config.yaml
model: "multi-label image tagger"
activation: "mish"
kernel_size: 3
avg_pool_shortcut: true
widths: [48, 80, 144, 256]
num_labels: 300
init: "xavier_uniform"
residual_init: "scaled_by_depth"
beta1: 0.8
eps: 1e-08
ema_decay: 0.995
batch_size: 64
epochs: 7.6
weight_decay: 0.05
Rows from block 9, named by matrix and row number. Rows with one number belong to one channel. Each number is 500 + 25 x the weight over its row's rms, rounded and kept within 0 to 999. All counts start at 0. Numbers have three digits each. After the name is the row's rms in percent of the matrix's.
# convs0: first 3x3 conv (model.blocks.9.convs.0.weight, 144x144x3x3), inputs 48-71, a 3x3 kernel for each
# convs1: second 3x3 conv (model.blocks.9.convs.1.weight, 144x144x3x3, transposed), outputs 48-71, a 3x3 kernel for each
convs0.2 102:486472532500468536500463500500544500484500500500500500500500500547500500532514500421500500472500453536500500563500455500464452500500454500500475462500500500535500459466500500500500500465500491480500500500500500528500500500500500500500500500430432418500452438500500458529500500454500500500500500500500500543500500500500500500500547439500500500500500500460500500500500500500500550500500500500500500500500500500500573420460500500500500500500542546500545500500500500500550500463500561500559500500540500500588500482543486500500500500546500547500500500478500452500500500500500500454500500500500500500500500500500500500500500500500500560500500500548531515
convs1.2 091:500456412500500500500500500500500500500500500459500500500500436500500443500500470500500500500500466500500500500500500500500500500500500500500500531500500500474500500500500459441500500500500500500464500500443500500449449500500500539546500500500500500500500486500515500500500500500500500500500500500500492500500500500500500500473500463500500500500473571500500500500500436500531500500500500500500544465500564500500500500500500452454500500466479500500500500500448500500500540555500500500500500500426474480467500450500500500500500500486500446477488500545430500584429500565500500500500500500500500560500469500540500464500500500500500462500500500500500500
convs0.3 102:500525540500500500500500513500500500500500536500547500500500500500500500500527500500500500500500500471500500553500477500500473500500500500500497526474474522500480426500500416500500438500500527535500500500466500500500500544529500521529547500521448500500500500500450500500500500500500500500500535532413500500397500500393500500500500432500500418500500438500500500500500500500500500500500500500500500534500500525536500560500500569500472500500500500500500569500500500540500500500500500500528500500466533500500509500500500500500500500522500500532462455431500456500500462500500500500500500461500500471500500532500549500500500500500500500500500500500500500
convs1.3 100:500500500500500500500500445500500500500484472500500452500500457500500443500500480500500500500500500550500500464458500500500500483500500462443500500463500500500500460500500472500500485500500463500500453500500471500523500500500500500500500464460547500500500500500500500500500458500500486500500500500514439500500448481534480500454460500467460552481458500500500436500500458500500456534563557529500500500500500500500533500500542466500500457471468466466454465447500500498500500500500500500500500500500495500500500500500500500454500500500500500500420500525425500500448500532444500549500471541500472522500500500562527500569571500462454500468445500500500500
convs0.4 099:500500500500500500500500500500500500500500500500500500500437500469500500515557569500500481500500456446434438500500500500500500500500500500500500500537463500500414500500500566500488500500500500500500500500500500524443500500546500512546452500500500526500543547460500500416500500500500500500500500500500500500500500500500500500500500445500500500500500500500500412500482391500500500500500538531500548500500547500500500550541500517500478430462477500500500500500500500500500500500482500500500500500500500500500500500500500500500500500472500500478500500500500500500500500500500500500500500500500500449500500500488500514500500500500500500500451500500500542
convs1.4 093:500500500529500500500500500550500500500500436500500417500500529466500500500453500500500500500474500500541552500500500500500500500500500500500522500464526548517562500500500500500500525527500500500500456500456500500500500500500500500500500500500500500500500500500500444475528511500543500500500500500551500500500447500564471466500470500500478500500500500500500500500500500477494500500500500500500452500457452500500500500500500500500500500478465500500500500500464500500500500500500500460500500463466500462432500449452500500500500558500500548500500475500500500477500453429451500500500476500500500500500500500548500500500428432500500500500500430500461468
convs0.5 100:500534548500543566500500545500500485500500500521542500500500500500500500494485500500457500500463500500500500500500480535500464516500441467433407500500464520540500500539500500500537500503500500500500500500530500500500500500500500487500500478500550500544500500500500500500500500500500500530500500522439468500395456500429500500500471471500500477500500500500500500500500500500500500500521500512500500500500500448500500500500500500500500500465500500500546500459469500500500500500500532500500500500500500500500500547559500500500452500535422444500467500500500425417467500445467500500451468500500500500500500497500456436500500465500500500500426418500500500
convs1.5 099:500500500500500455500500500449500500439500545423455500500500500560573564500551500500442465500463500500500520500500547436500549449462542548529518500500517500500500460500454500500500500500500460500489451468500459500466500500500500537521500500500500500500479469500451450452500500500463500500500500500500444450500500458500484500500541569500500556500500500523500500500500500446500500441500500500500500500560500523500500500500500500500500500500500481469500500500500520538500500500500500500500486500471500500489500500481478474500500500537500500500500500500500500544458500500500500500474461500500467500500525500500552560500538595500500500500500500500500500
convs0.6 100:500500500500500500500541500500500500500500500500500500500500500500500500500500500483500500500550500500500500552541500537556500500500500536505500500500450500500500466500468500500469454474453500500500500512500500500500515517500526555523543579527500500500500500500468459445500500500500500500500500500500500500500500460472487452500500500500500500500500480500500500500500500500500500450500500500500500500500500500500500500534500500528500500541500500567534500500500500500500500500536500500526442433444500500473500500500500500476500529500500500500500477500500500500500469500500500500500482450500458500500500500466500500477500500478500500500500500500500500
convs1.6 097:500500500500500500500500545454461452500500500500500500482500479500500500500500500500500500500500500500540500500500500500500500500500447540500500500530500500524500500500500470464500500481500500500477500500500500500500500516500515523500500500439500500542547531569549570582465455486467500500500500500428408421437416428473461477500500500500477500500500500471500463500500482446452445500500500500500500500500500500500435459460458500500500478500500476500500468500467500500500500507500500500500499500500500500500500500555500500500500500467500500500411451500426423449500500500450455479500464466500500500500500500500500500500500500445458500429445485500500500
convs0.7 101:556565500500500536500500565500500500500500500500500457500500514500500523401452500500576547500582553500500500465500500500500500499494458500500500500500500500518500539551586500535537556500500536537543500530544500544538500526536469500551449500500500500551500500555500500500500500500500500500500500535500500500448500500500500500500500500500500500500500500500535500556500462552500472500500500500539500529500500478500500500500500500536500551543533548532500500500500500500500544535500469500500500500500500500500500500500579534500548541540500500500471500500500500500500500500500500500500476500447440500500475500547500551554500500549526500546500500500500500
convs1.7 102:500467500500500460500500470500500500474500500470463500433450445454438420453460448500452459500500500500500500500431473500461500500500500500500500500500500500500526450465461445500500500500500438415500500500500500500500516500457538500462500500454500540500500500500500500500463472500419412440442405421542537500500482500500440454500500500500500532500475500500448500482447442478480486500500500500500500500500500500490468500480500500470475448479500500500500500500500500500500466477475500487500500500500500500500500500500451477500500500500500500500459441500408463500500500500500456445500500475500500500500500500500500500500500500500445500450448500500564500
convs0.8 097:500500500500500500500500500500500500500500500500500500555500500560500500563500500500500500540500477530500441500500500500500500473500500422500535433530559461500523500500464500500438535500459500500500451537500446500500500526500500500500500500538500500469500500500500500500500500500500500500500500500500500473500500463500500475427500500488500500469500500500500500500534500500500500500500500500500500500500500442500542500500586462500567500500500500500500500462500500500500500480500500483500446500525500500500500500500500500434500500500500500438500500500534500500550573500421500500446500500462500500500500500500500500500500500500500500497500500500500500
convs1.8 109:527500500500500500500500500500500500453500500450500540500500534455460500462464500500537513500538500500500500554530500500553500500500542500466486500500500526500500500480500500500500500500500500500500500538500500500470500500500500500500500500464500547546500537553500500568500500500500500500500500536500456500500458500500500546500500500500500500500500500500500500522500500516500500549500500500500500500488500524500500551500500535500486500500466500477467500500456500484469500500470550500500489434458500500468500515500500457403512500407500439398500404459465453500500467500500436500500440449522444500500500500524568549500500548500428444500441500488500532
convs0.9 102:500500500500500500500500500500470465500500500500500500445500467500535500500500500500486500467460500458451468500500500500500477500500500500468500500461485500500500500500572464500557500500500500465458500500433500500446500500500500500500500500500500500523468500500434457500500469467500500500500500535500500500500500500500500500500477470500500500500500500500500500477473500500500500500500500500500518477472500513524512500500500500500500500433461500461478550500500500500500500427459500541500580548500500500500500500500447470500430441500500500500500500500523500514500500500500500500500500500466500500500500500500500440433446441500500500500500500500500500
convs1.9 096:500500545500523527500500500500516554500500530465467483500500500535515522500500500426500455500500500542500500500500500500500500531524500500500500460500500500500500500500500500500537500500500500500500465500500449500500500529545500500524500500500516500500517500500500500500500554568430500530407458500532515517500500500500500500500500500424424445475500500515500500512500500534531500500500500500500500500500500500500500521520500526548500500500500452466500446500500500500550500500500500500500500500500473500500440441466500500500500500500520500554500500500500500547500500500475476500474500500500500500500500500500541540500534500500500500500500500500500500
convs0.10 101:500500500500500500533500500500547522500500500500500500560550500500500500543539500500500500500500500500500500500454437500463459527500475421461500460500541460457500500500500500500466500500454500500500500500500545500500523500529500500500500500500500500500500500471500500500500500500500500500546500500500458500500500500466500500500500557500500500560500500523535499500500500408399425500521549500500531500500500500500500500500500534500500500456469500500427500500500500500454500511416522500425500500500500500500572500500500500500500500500500500500500500500500500477500500500400447500438448532500461523500500500570500500500478461531545487557500464547500500
convs1.10 105:500500500462500500449443500442500500500500532500500547539500500500500500444446500500500500500500500500500500500500500500472500500479482500500500500500500558500500539500579500500500500500500500500562461500530483500500500500500500500500500529527464500500486500500479481500437500536500500537462457500548500500543500500547500500500500553500482500588500500440481481500500471500514500500470500500475500500450432530534500500500453500500469500500537500500500500500500500500525476529541500500500500433500500500500500458500500430500500500525500500500500500535500500500500500500534500500559482438575490500500500500474500523500470500541500539420500515452427500
convs0.11 099:500500500500500500500500500430452500500500553500500500500500500500525500500500500443451455500500500500500438500500500570542500500419451500500500411429500437500500468500500500500500500500500436500500500500500562500500500532559500500500500451417438447487500500547500538534500500500500500460500500500500500500500500500500500472500543500500500500500470462475500500500523542500500500500500500500500463459500498500538532500500500472479500500456500544500500586500500446457500544462500591520511500500500500500500500500527479486500500500500500500500500500500533500500500482466532518500475454461405388411500490467500544500500500500500500500500500500561500500
convs1.11 099:464428485500500500542556545500537546500500500500500500500500500548526500500500500500500500500500500500500500500500500500500500500500500500424421500464500500500563500500500500500541500500500500500500500500500500500500500500500500535554500546563500458464500448483500474500500500532500551533461539533500456500500473445554500500415447500500500500500500500500500500500578500540558500500500500500500528443470500450430500500500500500500500500500500500544500500500500500500500500500500500500500468500500500485454500500500508500500500500500466500500535500538500500541500500542500419500500500552500525570500500500500500500474500500500500500500500500471500500
convs0.12 099:500500561500500551538549500500500500450500500500500500439512552472500563446500577500500452546500468500500500500500500500500500500500500478500467500500396500500428500500500525500500500500500500542556500500500500500440500525549500527550500500500526538500556557482550544447444450500500500536500500500500500500500500500500500500415500500427500487461500500500500459500500490500500585500519525500500500500500556500500476541500500518500500500500500500500500500500500500500500500500500500464500500500500500500500500500500500500500540500500500487500500500500500500500470500500500500500500500500500500531500500468500459500564500500500500500451500500500500500
convs1.12 094:500500500500500500500500500537500500530500500533467430500500555500500500500500500500500500500452473500469500500500500548500500500442451500500501500500491500500500500500484533500456500500422500458500500500500500500500444451436500472500516500500500536500500500500436500500500500500500500500517500500500500537549500519565500500500500500500500500516530500500500500469460454474490500500500500500460481500500458500500500500500466444431500550500462523500500520500450556552530540500500500500500500500500500500500500500500500500500500500500500500500469456454500500451500500479500518500500500500500500433500500500527500537500433500500500500500500500500500500
convs0.13 101:500500529549500552500500574500500500445500500500535527399500449500500500530500500500500500525500463500500500494500500479500500500555512500500500500500500500500500523500500500500451500500500500500532500500500500500500500500500456500500454500500500500500500500500500500500500500500500500500500500542500500500500500500461500500500500500455500500500500500500500500500500500500516500500500500500500500500440446500500500500500546500500500500500500500500500500528523500500500500500500500500500500500500552500475500500500500500500526500500500500543500500472500500500500500500430500500456500523500500526584561500549500500500500500500500456500500500500500500
convs1.13 094:500500500500500500500549500500500500500445443500466404500500500500500500456439500468459456459453452488458450500500516500500500457475477500500500500500500500481500500500500507500500523500500500500500500500500500500500500463486453500500500512500500469430500443436550500451500500432500500399527512500500500500552500500500500500500500500500500500488500500500500500500500500500500481500500500456448500500512552500500487500500500500535500591539440595500500461466500536536500532500476500500500500549557500500500500500500500500462462500500500500500500500500500462473555500500500446500500500500500500500500500514500500500500500500500500500500500439500459480
convs0.14 102:500500486500500500457500500467407455500500518500500523452500439500500500500500500500435441500459455500462466434500500477500550500500500500521500500500447500500500500500500500500500529500500500500456500500463500523528500500544500500500487487500457500500500500500500500500500500461500500500500556549500500533500500500500500500496500427500500500500500500500444472500500529500500500500500524500477475449396346500500500500547550453540500500500462500515500553548540479500497457500500500555576500500500480500542500500500500442407500500425500500500474500500500500549500500500500516500500500500458500500500500500471500500500500500485500464500500500500500561
convs1.14 105:500500500541547553525542548549563572500500500541500500500500500500500510500500500500500500500500500500500500465500500500500500500500500519500443500500500500500500557527500575544500549533530463500538429500500430500536500500500500500500500500500500442500529500500577524537507500500500522500500500500500500500500500500500500464500500500500500500556500500500546500534530528500463500478500500458500553525500562472500466500500500500533500505500500541500500500523500523518500500500500500500500500465500500500448500500454500541500500543500500508535552458465547500432587500447500464466500500500500535500500500500452466500500500465500500500536551500500500500
convs0.15 100:500500500500500500500500500564500500552500500500500500500500500452500436500562500471500500464500454527534500500500500500500500560545538500541565500500500477500486415436422500495500500500500500500500451464500500500500500456436474500467536559542500500500483460500500451500500500500500500500500474500566529579500456500500461500459500471500500500500500544550500538500500500500500500500500500500500500500538500500500500500500500500500500538500500500500500500458500500500500500477563500500534500500500500500531493443500500500500500500454500500500500500500500500500500500500500532500500500500500500500500500500500500500448451500500500563500500500500500469
convs1.15 104:500500500500500500500484480500500500500500500500500542555500522500500484500500500500500458500534500478500500537525500500500500500500500500500500500500480581563500535539550500587594500500534500523500500500500554521500500500500500541533500500500500464455500500500500500500557545500500500500433449470489500500500500500500500500546537500500456463500500500468500426483461450500439449500500531500500526423452500500500496500500500465500467500500500500523500542570539500500500543583561500500504500500500500500442500500500500500500500500500500500500591559500500472500435434500544500500500464457500500500500500500500500500500500484500519500500512500500500500
convs0.16 099:500500500486500500500500500531500500500500468500415426549558500500500500521500500500500500528540546536538541500500500500500500500516500500500500500500500471467459480500500500500459500500500500500500500500467500500463533500500553500500500500500500500500500500500500538521500459500500456500500500500539531539561500500500473466500500500464500442410466463500527500538500500529500500531500500500500539500500500481500500500500500500500476500542532500528535500500500500500500460500461500518500500480500500500500557500500500500500525500500553549500550500500500500500500500473500500500455442500454500446500500500500500500425500532500463500500500500500535559
convs1.16 101:500500500500500500500451452450500454500500500424470500426434440440454425500500500500500500500500500491451455540557539500500500500476491500500500500500462500500500537549500500500500500500475500500500500500500500500464436500464466464500454500535559500500567500500500500500500500500500460500500500500500532500500540500500543500500500500500500500500537537500500461500500500500500500500500500500457500500500500535500500500500500500500500500500500500460500500500500535506506500531524500500500500500500522500500500500462433415432500500500463438500500500500500500500500500549538542500500500485540500500509500500500500473477451479500500500500500482500500500
convs0.17 100:500545530511559524538574500500500500500500500500500564500500500500500500500500500558500500500500500500453500500500500541555500535500549436441500428454479500500500500519500500500500476500500500500500500500500500500500500500500500500500461500488500558558538576500500500500500500500500500544500554540500500430500500500453455455500500500500500500520500500500500500500500523454500500500500500519500500500500500500500500500549530500500528500500500541500500500500500500500500500535522500540541500532500532546500500500500536524554500500528500500500500527500532542500534500500473500500500500500500500529513500500523500500513500500500500500500545544500530547
convs1.17 099:456470460500500500500500500500500500462500500457500500500500500500500500500476500459500500500500500454467500500500467500500500468500500500500551500500500488500500500500500466466460500500474500500500535532500552558500500500500500500500500540532500500500500500500500460500500500500500500443500500500542500500500500500549553500500525500500500500475500500500500500521500500500500500500500472500477468530500500500500500500500500500517500448429465448446461443500459500453449500500500500500500545500500500500500500540500473500467500500500500500500500500500500500471500447500558542500500500500500451453452500500500500500500500500547500500500500500500500500
convs0.18 100:500500500500500533538500500500440457545500468500500500500429445500500500500500500500559500500500500500500500500500500539500435532500500542557500500500436500500443447500500430500500468500500444462458547569500539577522500500500500500500548500454460500500433500500500500558465457500500500500500500500500500500500500513500500500500500489500500450500523500500440500500500519500500527500532558500500500444500500500550500500500439500500465500500500500500500500500500500500500500500500564552500465500545500550544538546500500445500500480500500500500414451500484500500500500500500500500476500500470500482500438500463461478450500500437473500444500500500500500
convs1.18 103:500500500448500500500500500500500500500500535500500575500500500500500500500500500450500500456500500500500500500565623500500586534500564452500534500500548500544514500500500500500500500500500524582567500542535500500500467500563482500545500500500500451500500464500526539551479500500450444500454500500500551500472500573500551533500500548500500500500500500550555500543500500500500451500479500559500500533500478500544566500550500500500500448462500478473500500500518500500500500500525500500500500500455500500500465460477500500500500452500500435500500500500500520560500500522456500500500500500500510500500500500519500500500500538500500500500500500500445500
convs0.19 101:555500500500500500500530500500500500500500500477430468500445456457472468500500535534555500500500466556500500531523500500500468478461448500500500500500551500500500500500500500500500500500500500500500500500500500500500500523522500500500480500500557554500500500445500500471500500500500500500500457446500500500500500500452500500466442500500500500500500500500500500500448500432450500439476500500500500500500540551500537500500500500500500500516525500500500500500500500555532500527500500500476559500500500500552500500500517515500500443426500500500500430464500500500500500500500488460500500500500475500500542553541540500500500459461478500500500500500500500
convs1.19 107:500547527448500500470500500500500500500500518500529519553563560500500500500500500500500500472462467467469500500479444500500500500500506500536500500500500500500500540529565500500500500500500500456476500476500545500500500500500500500500500500500471500500500500546500500500500500500500500500500500543500500479500500500500500500500500500500500500500500500500500500500500436500500463500500500500500500545500500500500500500500500500537500500500500533500500559571533573568500555551544500500500500500500500500500500500500442434485481476500500500500500500500500500500413442500500500500500500500467500475500455478500500500500500500569572563500500449500500500
convs0.20 102:500500500524500500537500500500500537500500500500500500500500500546500455548500500566538500557500500516500500561528500500500524500500547443500528444500551500500562561500500564500487537520500500543562500500500500500563528500500508500500523500467500527500500528500467500500500536500500527500557522500433443500444500500466500500500500500455500500466500500500500500500500500500500500500424413500440414529500456500500500500500500500500500500500528457500549500500572538500500550537500500500500500450548556500538500500516467541500500500500500500500500500500500500480500500500447500500500500500500500500500554500500548500500500500500466500500468500500500500
convs1.20 103:500500500500500500435458500500500460500500467500500500454500500500500477500500500565500500500500500500500500500500423579500500565500500500470500577500458576500500500500457500466462500500500529500466553500471539500448465500500459500530447500549500500500500500500500500500500500500500468461462440459556500500575500500550500500500459500500460500500500500500500524464500500500500500454516564438469536438475500500500500528500500500500500500444449500444470500474500500500500500500500500500500500461500500500479500500456474500500500500500500500500500467500500500500500500500500479500500500500500450500500467500500500500500500554558500500500500464500500500
convs0.21 099:500500500500500521454500554500500500525456500500428500500500470500500500500500500500500468465500500500500430475500500475500500500572500500500523500500500500500458500466442500464464500500500500500500500554548538560500500500464500500500500537500500500500500500500500500500500500500500500500500500500558500500567500500500500500468500500500500473500550500500500500500500500500500500528500525500500500500464500500500500452457500413472500532500500526526522500500500500500500440467500500500548458454515500500500500500500531500435561544500579578500500523525500500500500500500500500500489500469500500482472500500500459500486500500500457500500500500500500500
convs1.21 099:500500500500470500500480500500500453500500430500500500466500500500535500500500500557568500500572534500500545500500537500500500547500500500500500500500500549572500577536500500500500500500500500539558500500500500500500500500538500520530500500476552500500500500500500500500521539500500500500500500500500500500500500500477500500500467443500500500500500500500500439500500449500500482500500500500500500500500500500500475500457468500463485500453500500500500500500500500521512500526500500500500500500472500500458500452425500500518500500530452500500519500453500500445436500500500500422527500453523500500500500500500458500500500500500500500500500453500493456
convs0.22 100:500500500500500500500453500500500500500500500500500500530500500500500500500500500465500500500526530538558500500500500500500500500500524500515500500500500500500500500500500500500500500500500450500500500500500500500500500464500500522500500500500500548537459500576465500485500500476500500500472500500547560500477500500433500500500525458534530500500500516500500500500500500477500500500468463500500500500475500468500500500500500529500474500500500500500500500500500463500555500500542500500476500522524500545500409389387500500462533536500500500500500500500500500500468500500500500489500500500500536500500500500500500500500500546500500500551500500500500500
convs1.22 109:500500500445500470466456468500500500500500500500500500500500500500500500500500500500500500500500500500500500475500500500500500439440480500500500431500500436500500500500500446500500449500500445500554462500500465500500454500500500524500500500500557500500527500500546500457580573582529500500500500516530500500520500500500443452454500528500500500452500500500500500420477500500500559500500500466471479500500500500457500474500500500500483500465500445500500418421500500556500500524521460500500463500500458500500500500503500500500500500530500545548524500500500453500500500500500500500500500500500500500500528520464500500500500493500555561500500500500500500
convs0.23 099:500500500547543516535500500500500500500500500500500500500500500500500500500533523548552558477440500500500500500500500500500500500500500539500500500500500500451500500500500493480500500500500500500500500500500500500500550500539500500545500500500563574539500500474451466500500467500500500500500500500500500500500500500421418455500440460500500500500500500500500500500500500500500500500500500467500465500500500500500500500500500474475484500500500500484500500500440500500500500500500533524500500500463500528500500453483445448500431443500500500500444473477500500500452500500500500500500500500426440500500500500500500500521511500447500460454500500549568526
convs1.23 100:500500500500500500478500500500474474500500500475484500546540570500500500500500500500500500500500475500460470500500500500500500446449451419421426500500500530542528526535519500500500458455449489482500500442500527500500500500500464472500527503500483453500500463500500500500500500500478500500500500540500500500500500500500520500500500500500500500500500565500500500511500500500458422534500556500500500500500500432436442500500500527524508539500548482500500500500500500500500500500500459472500481500500500500500500548529500483500478441464500469500500500500500500472533540500500470500500500514500559579500500500500500500424448500538517500500500500500454455
convs0.24 099:500500500500540523500500500500500436500500445556500500540500500500500485500500465450500533458500548500500500500500448522479442548500500500500500500500500542539500500500500471500500442500500500500500500565500543557455500444500500466452500500469500500500500500500500500500500500465500500461500500475500500500451500500472500500438424500536500464541537452500500500500500528500500500500553555500532500437500500500466476500500500500500500500500428475500500500500485559500450500500434500500500395532500500500500517538500500500500500500500500500500435461500467447472518500500500500582500500500558560500521500436500500436500500500500540500500500460548540500
convs1.24 101:500500500457443432500500500455500500500500500500500500500500500555575546500500535468472439500500500477500500500543556500500519500456500500500524500500500500478468500500500500500500500500479500594592500565561500522500432464500457500500500500500500500500500500464500500500500500531450500500450500500500500465500500500500500526500522563452500500500500500500500500500500500471500500500451412563500433560500500500510500500522500500480456500500500500480495500500500500535530500537576500500600500500500500500500500500500488500500500500530500447500500500500500500500500500570500500500500453433561500426529500500500530500500500500500500500571593584471460500
convs0.25 100:500500471500500470551500500460500500500500534500500544500527500500513500500500500500463500500500462464448431500469500423436500500435474500486475500461476500500500500500500500500447449475438500500500500500500500459462500500500519500500500500500500543548500500494500477437437500439535532500520500500486500500500500500566551536482500500500536500500500500500500465500500500465500533500500500500500500480500500500500500500500500500500500500500500552564500538500500500500500500523531500500500500444459500500533500500500500500500500459467500450416500500474500531543500500527500465459451500500500500500500480500464500500500500500488500547455500523500464500
convs1.25 099:500500500500500500500462500500500500500500448500487463445500500500500500500500500472471500500500500500500500500500467500500469500500500500515500500500500500500482500500500500500500514534545462456455500500500500500500500500500500500500500500500500452500500464500468436477538500531500500500500500449500533500553500500586500500500500500500500477446500431500500538551500500500500500500460458500454464500500500500500500500500500454449440500500500500500500500500562537552500500500471500500500500500438500500500414428442500500541531500500500500522500500477500500456429500500500533500500500500463477500500500464528470464500461461500500500513500471500500470
convs0.26 100:500500500500500500509511522500500500500500466500455500542518519500500500500471452500500513533500500530500500500446471500500545500541560458500500466500500441500500500500500500500500500500500500500500500500500500500500574540500588500500500500500500453500500489482500588553500500500500500500500536500542500500536528500500500500500500500473500500456433463500545500500500500500500500530534543500442500482459445429500500500500500500500500439435419491465500500522538451451500500500500500500540500500545536500500500500500500500500500500459500500500518500500500500500500500500452500500434500500478500500500457423500500500500500500500500462500500500475500500
convs1.26 103:500515500500500500472453500500500448438500500500500500466500500500500500511525513500500500500500500466444456531539500500500500500500500500500551500500500500500500500500500500500500500500500541500500500500500500500500443456433456500500500534545500500500500500500500500500500500500500500500500500500500579553500500500514500500545500500461421459534536500500500500452500500500500500500500563500500558500500500500542500500474500500500500592559500539500500500490469548500500500500500500500500500500500500513500500500500500429422500500500500500500500500500500500500525500500558548522500461467552500500500500500500500500500500532505500500500466446500500500
convs0.27 100:532500500500487467558500406500553500468552500500500500541500500500500500500500500500500500460500500500527545500500500500500500451448464500500500500500500500449463500500500500500541500500500522500451500500500500500465556524524500500500500500500500500500500500500500500500500500500462500433500500446500500466500500465500500467500500500500500500537500549500500500500526570546500584500500500475500500468500500500500500480455500500422451540500500552500500571500454533500500500500500522500463500500500500500500513500475500523500500500500500500500500550500500500500500500539485500536500500500500500500500500500500500500500500550500500553500500500500525548
convs1.27 106:500500574500500533440443519500442500500442500500434443500470500500500461500500471500500500500500500500500461500500500500500500500455429500500500500500500500500547518516500500500500500456437500500500457500500500500521474500500500500500500500500500500500500472500500421459464460500462458500500500500500446517500500534500500514500500500500500500547548500500523459500500470460500462549500500500500500500486500545500544500438462500445426500500500410454542500500516500529550500500534500455500500500548535500571468446500500500449500500500500500500435500500469500500500471500534500543500500540525500546500500500500500500500462500500500523500461500500453488
convs0.28 100:522500500568500466543500500535500500500500520479455500442500500500500500547500500476476500500500500547500500584500562544500536500500500500500433500500446469469462461481500500500536500500500500500500500500500500527500500500500524500436500467456500500500500475500500500541500500500500500500500500432500500500500446449500500468500500500500500500476467472500500500500500528500519515500463500500500500532500500500500500441500500461456453500500500541500500542500500524500500551500500528500500500547500500500500500479500442443500462453500541500500500500500500500500500500500480500500451500500463500500500500500500500528434436500467500500500500500500500500
convs1.28 097:500500564549574573500500545500500500500500500472500500500532524500470500500461468500500500500500500500500500500500460500550500500500424500487500559500500581555553500500500500500500443468500500500500500500500500500470469500500500500500581500543500437447500470500500462500469500575480500558500500558468464522500525500500520500500500500500500500500500500500500500500553563500534500500500500500473500500500500500500500515500500547500500500543500500500500452500500500500555500500555500500509440456500435500500420500500500491486500461465500500473500500500443500500500542500500500500533500500500500500500500500517500450500500449500500426500500500500500506
convs0.29 099:500500549500556536500500500500500445500500500500500500531500454544500500551500500500500500500500500500500500500500500500500500523500500540559538500500500500500500500500500500500500500500461500500500473500500500500500500500500500500500500476500454500500471500500500528517480500500456500500500500500500540552500500530500500500544500446500449457500442423500500500500500500500500500500500500500500500500500500500500543500530551500500518500500528500500500500500500479500516500530538500529500500500569500500500500500500500500500500500500500551571500467500500437500500500500500500500500500500500500500461500500489500500472500500500500500500500500500500500
convs1.29 094:500500385500500500542565500500500500500480500500466500500500500500500500484478446500459428500500436500500500500500500500500500500467448500500500500500527500500500470500500500500500500500500490500500500500500500500452388387435427459500500500552560500461536500477560500500478500500500500500531537500500446500522500500500500500492500500500500530500525542482500500500573550500549534467500500440500500500500500500436500500500469500500470500500500500500500461461473500500500500500455500549500500500500500500500500500500500416446500500450500500500500500500483500500500500548500500500500500530500500500500500500500500500500500487500500500437459500500500500
convs0.30 100:541550542561500500552500478500500500500500544500500470500515500500543500500500500500529538475500500434452451500500500500500500500500500500500500464491472500500555500500546500500500500500500500500589500500500435500500500534535500500500453440434515500500500500500430458500500500500500500500500500455500500500500500500500446466500483500500500500500500500500500500470500500471458500500518500500500500500489500500500500500500500500500479500500500500500500500500500500500500500500500529500434500500550532500500521547500500511520477500500500470500500481500500500500500500500451500500471500474500528540500394411500459456500500500455417456500500500545500472
convs1.30 094:500418500500500500500500500500500500500449500443395500500500500500500500500500500500500500530500500524500500500500500500530500500500500432500500500500500500500500500500500500500500500500500500500500564561500560527500458443500500500500579548542500500500500500500448500500500500500472500500500500500500500500536519554518516522500495500500500500479500470500500500523500500500439444500500500500462500500500500454500512500500441500500500536500500500500500500500500543500556500500500500500500500500500500469468461551500500442451517500500528500546500500500500500500500540500500500500560500500500500500500500500500507500424500500523500500500500500454500476
convs0.31 100:524500500500500500500500487500482500500500500500500500500500500530555500500459467500437431500452472500500500500500500488500500500500500453454457437500500500555542500530500521500459500433402500527500500500500500500433500500500500500500450500500500500500500500500478500469500500500500500500500500500500500500500500500567540569450500500500500500500500500500500500500500457500500470500500500500443457459500500500512500431500500468500500500500500500500500500500469523526500538528524500473430500500500500500500500531500419453417500500463500500500500542539500500542500500500500500500470500500458500500500500456500500500500500500500500500500500500482500500
convs1.31 106:500500500505500500500500500500500551500539500497500500500554500535567557500500500500500500473500500500500500500500500525533500500500500541539539518519500500500500461500500500500500530529503500500500500500500455472490500500500500500500490500500500500500459482500500467500537518525500500500500482446500500500500500463500500399530500515500500500500500500468500500500500515500500500500500500446441500500500514459438447500523500500523514565534530500500551500500500500500500500500474500476468552500500500500459467472458500500551500500500524527549545500500500500500500460440573579549542554500500453500500462500500500500500500500500500477526500500500500491
convs0.32 100:500540500534500500500440451461560500467554500500578500548500500500528539500500542500466500548500533500500500500500500500500530500473500513443458529449457500500500471435454500500474500500500533500500500500462468500440500500500500500500500500500500500500500500500500481500500531450500500477500500469500500500500500500442500500500500500500500500500500500464500500500500500500500500500500500500500500545500557537500500560500500557438440500557500500500500500500500500532454500500500500439455500532500500500489500427453510500466539556550460500500500447500500500540500500549500417454500500500500500500450500500478500560500500500500500500500500500500500500
convs1.32 103:500451500500500500500500500500500500500500465500500445500500500500485500500500500500500529500500500500500500500500497540500482545500467500485500551500548500543536500528500500500500500500500500500500500500528500500547500500500500500500479500536500500477500500475568500460500500500500500500500500500500500500500442500546500500539500500500500500484500500471500500441428539500500554500500526481500500457500500455500500500500500500500500500459451500500500500500500500500500500500538500500500500475500500500500500500500500500500500500517459500500500466457540500451500500405500500500500500500500500475463500479572500446608500441500500480548538500553500462
convs0.33 102:534550533539538500500528500500500500500500470500479500569575570556554532528500500500500500500500497500500500532500500545500500500500500500500500500500500500500440473500500500545500500557551500527500500500500500500500500517500500500500500500452500500500500534500500555541521528500500500500500500500500500449500500456437500463500500500500500500517500500500500500461500459500500474500500535500500500500500500500500500500530500500500500500500500500500500500500500500500500500500500500500500500552500530567525528590542500500500500546500544537553500500500522500526500532548500500500536530528526500525500500500500500500500500500500500500500500500546500526
convs1.33 094:435500464500500500500500469500500500500500500500500548500500500470461500440452443500500500500500500476500500500537500500500500500500500500500500500446500500500500500500500500459477475454471500500500500500500500500500500500500500500500533500500500500500500500500500500500500500500500500500500500500500500500500500500500500500500500500471500500500500500481461500500500500500500500500500500500500500500500500500500500500500453500449500500500500500500500447500442481500500500500500500500500449500500472460500500500500500513500500500500500500500500500500477462500500500453500500500453461460467458458500500500500500500500500500500500500500500500500500500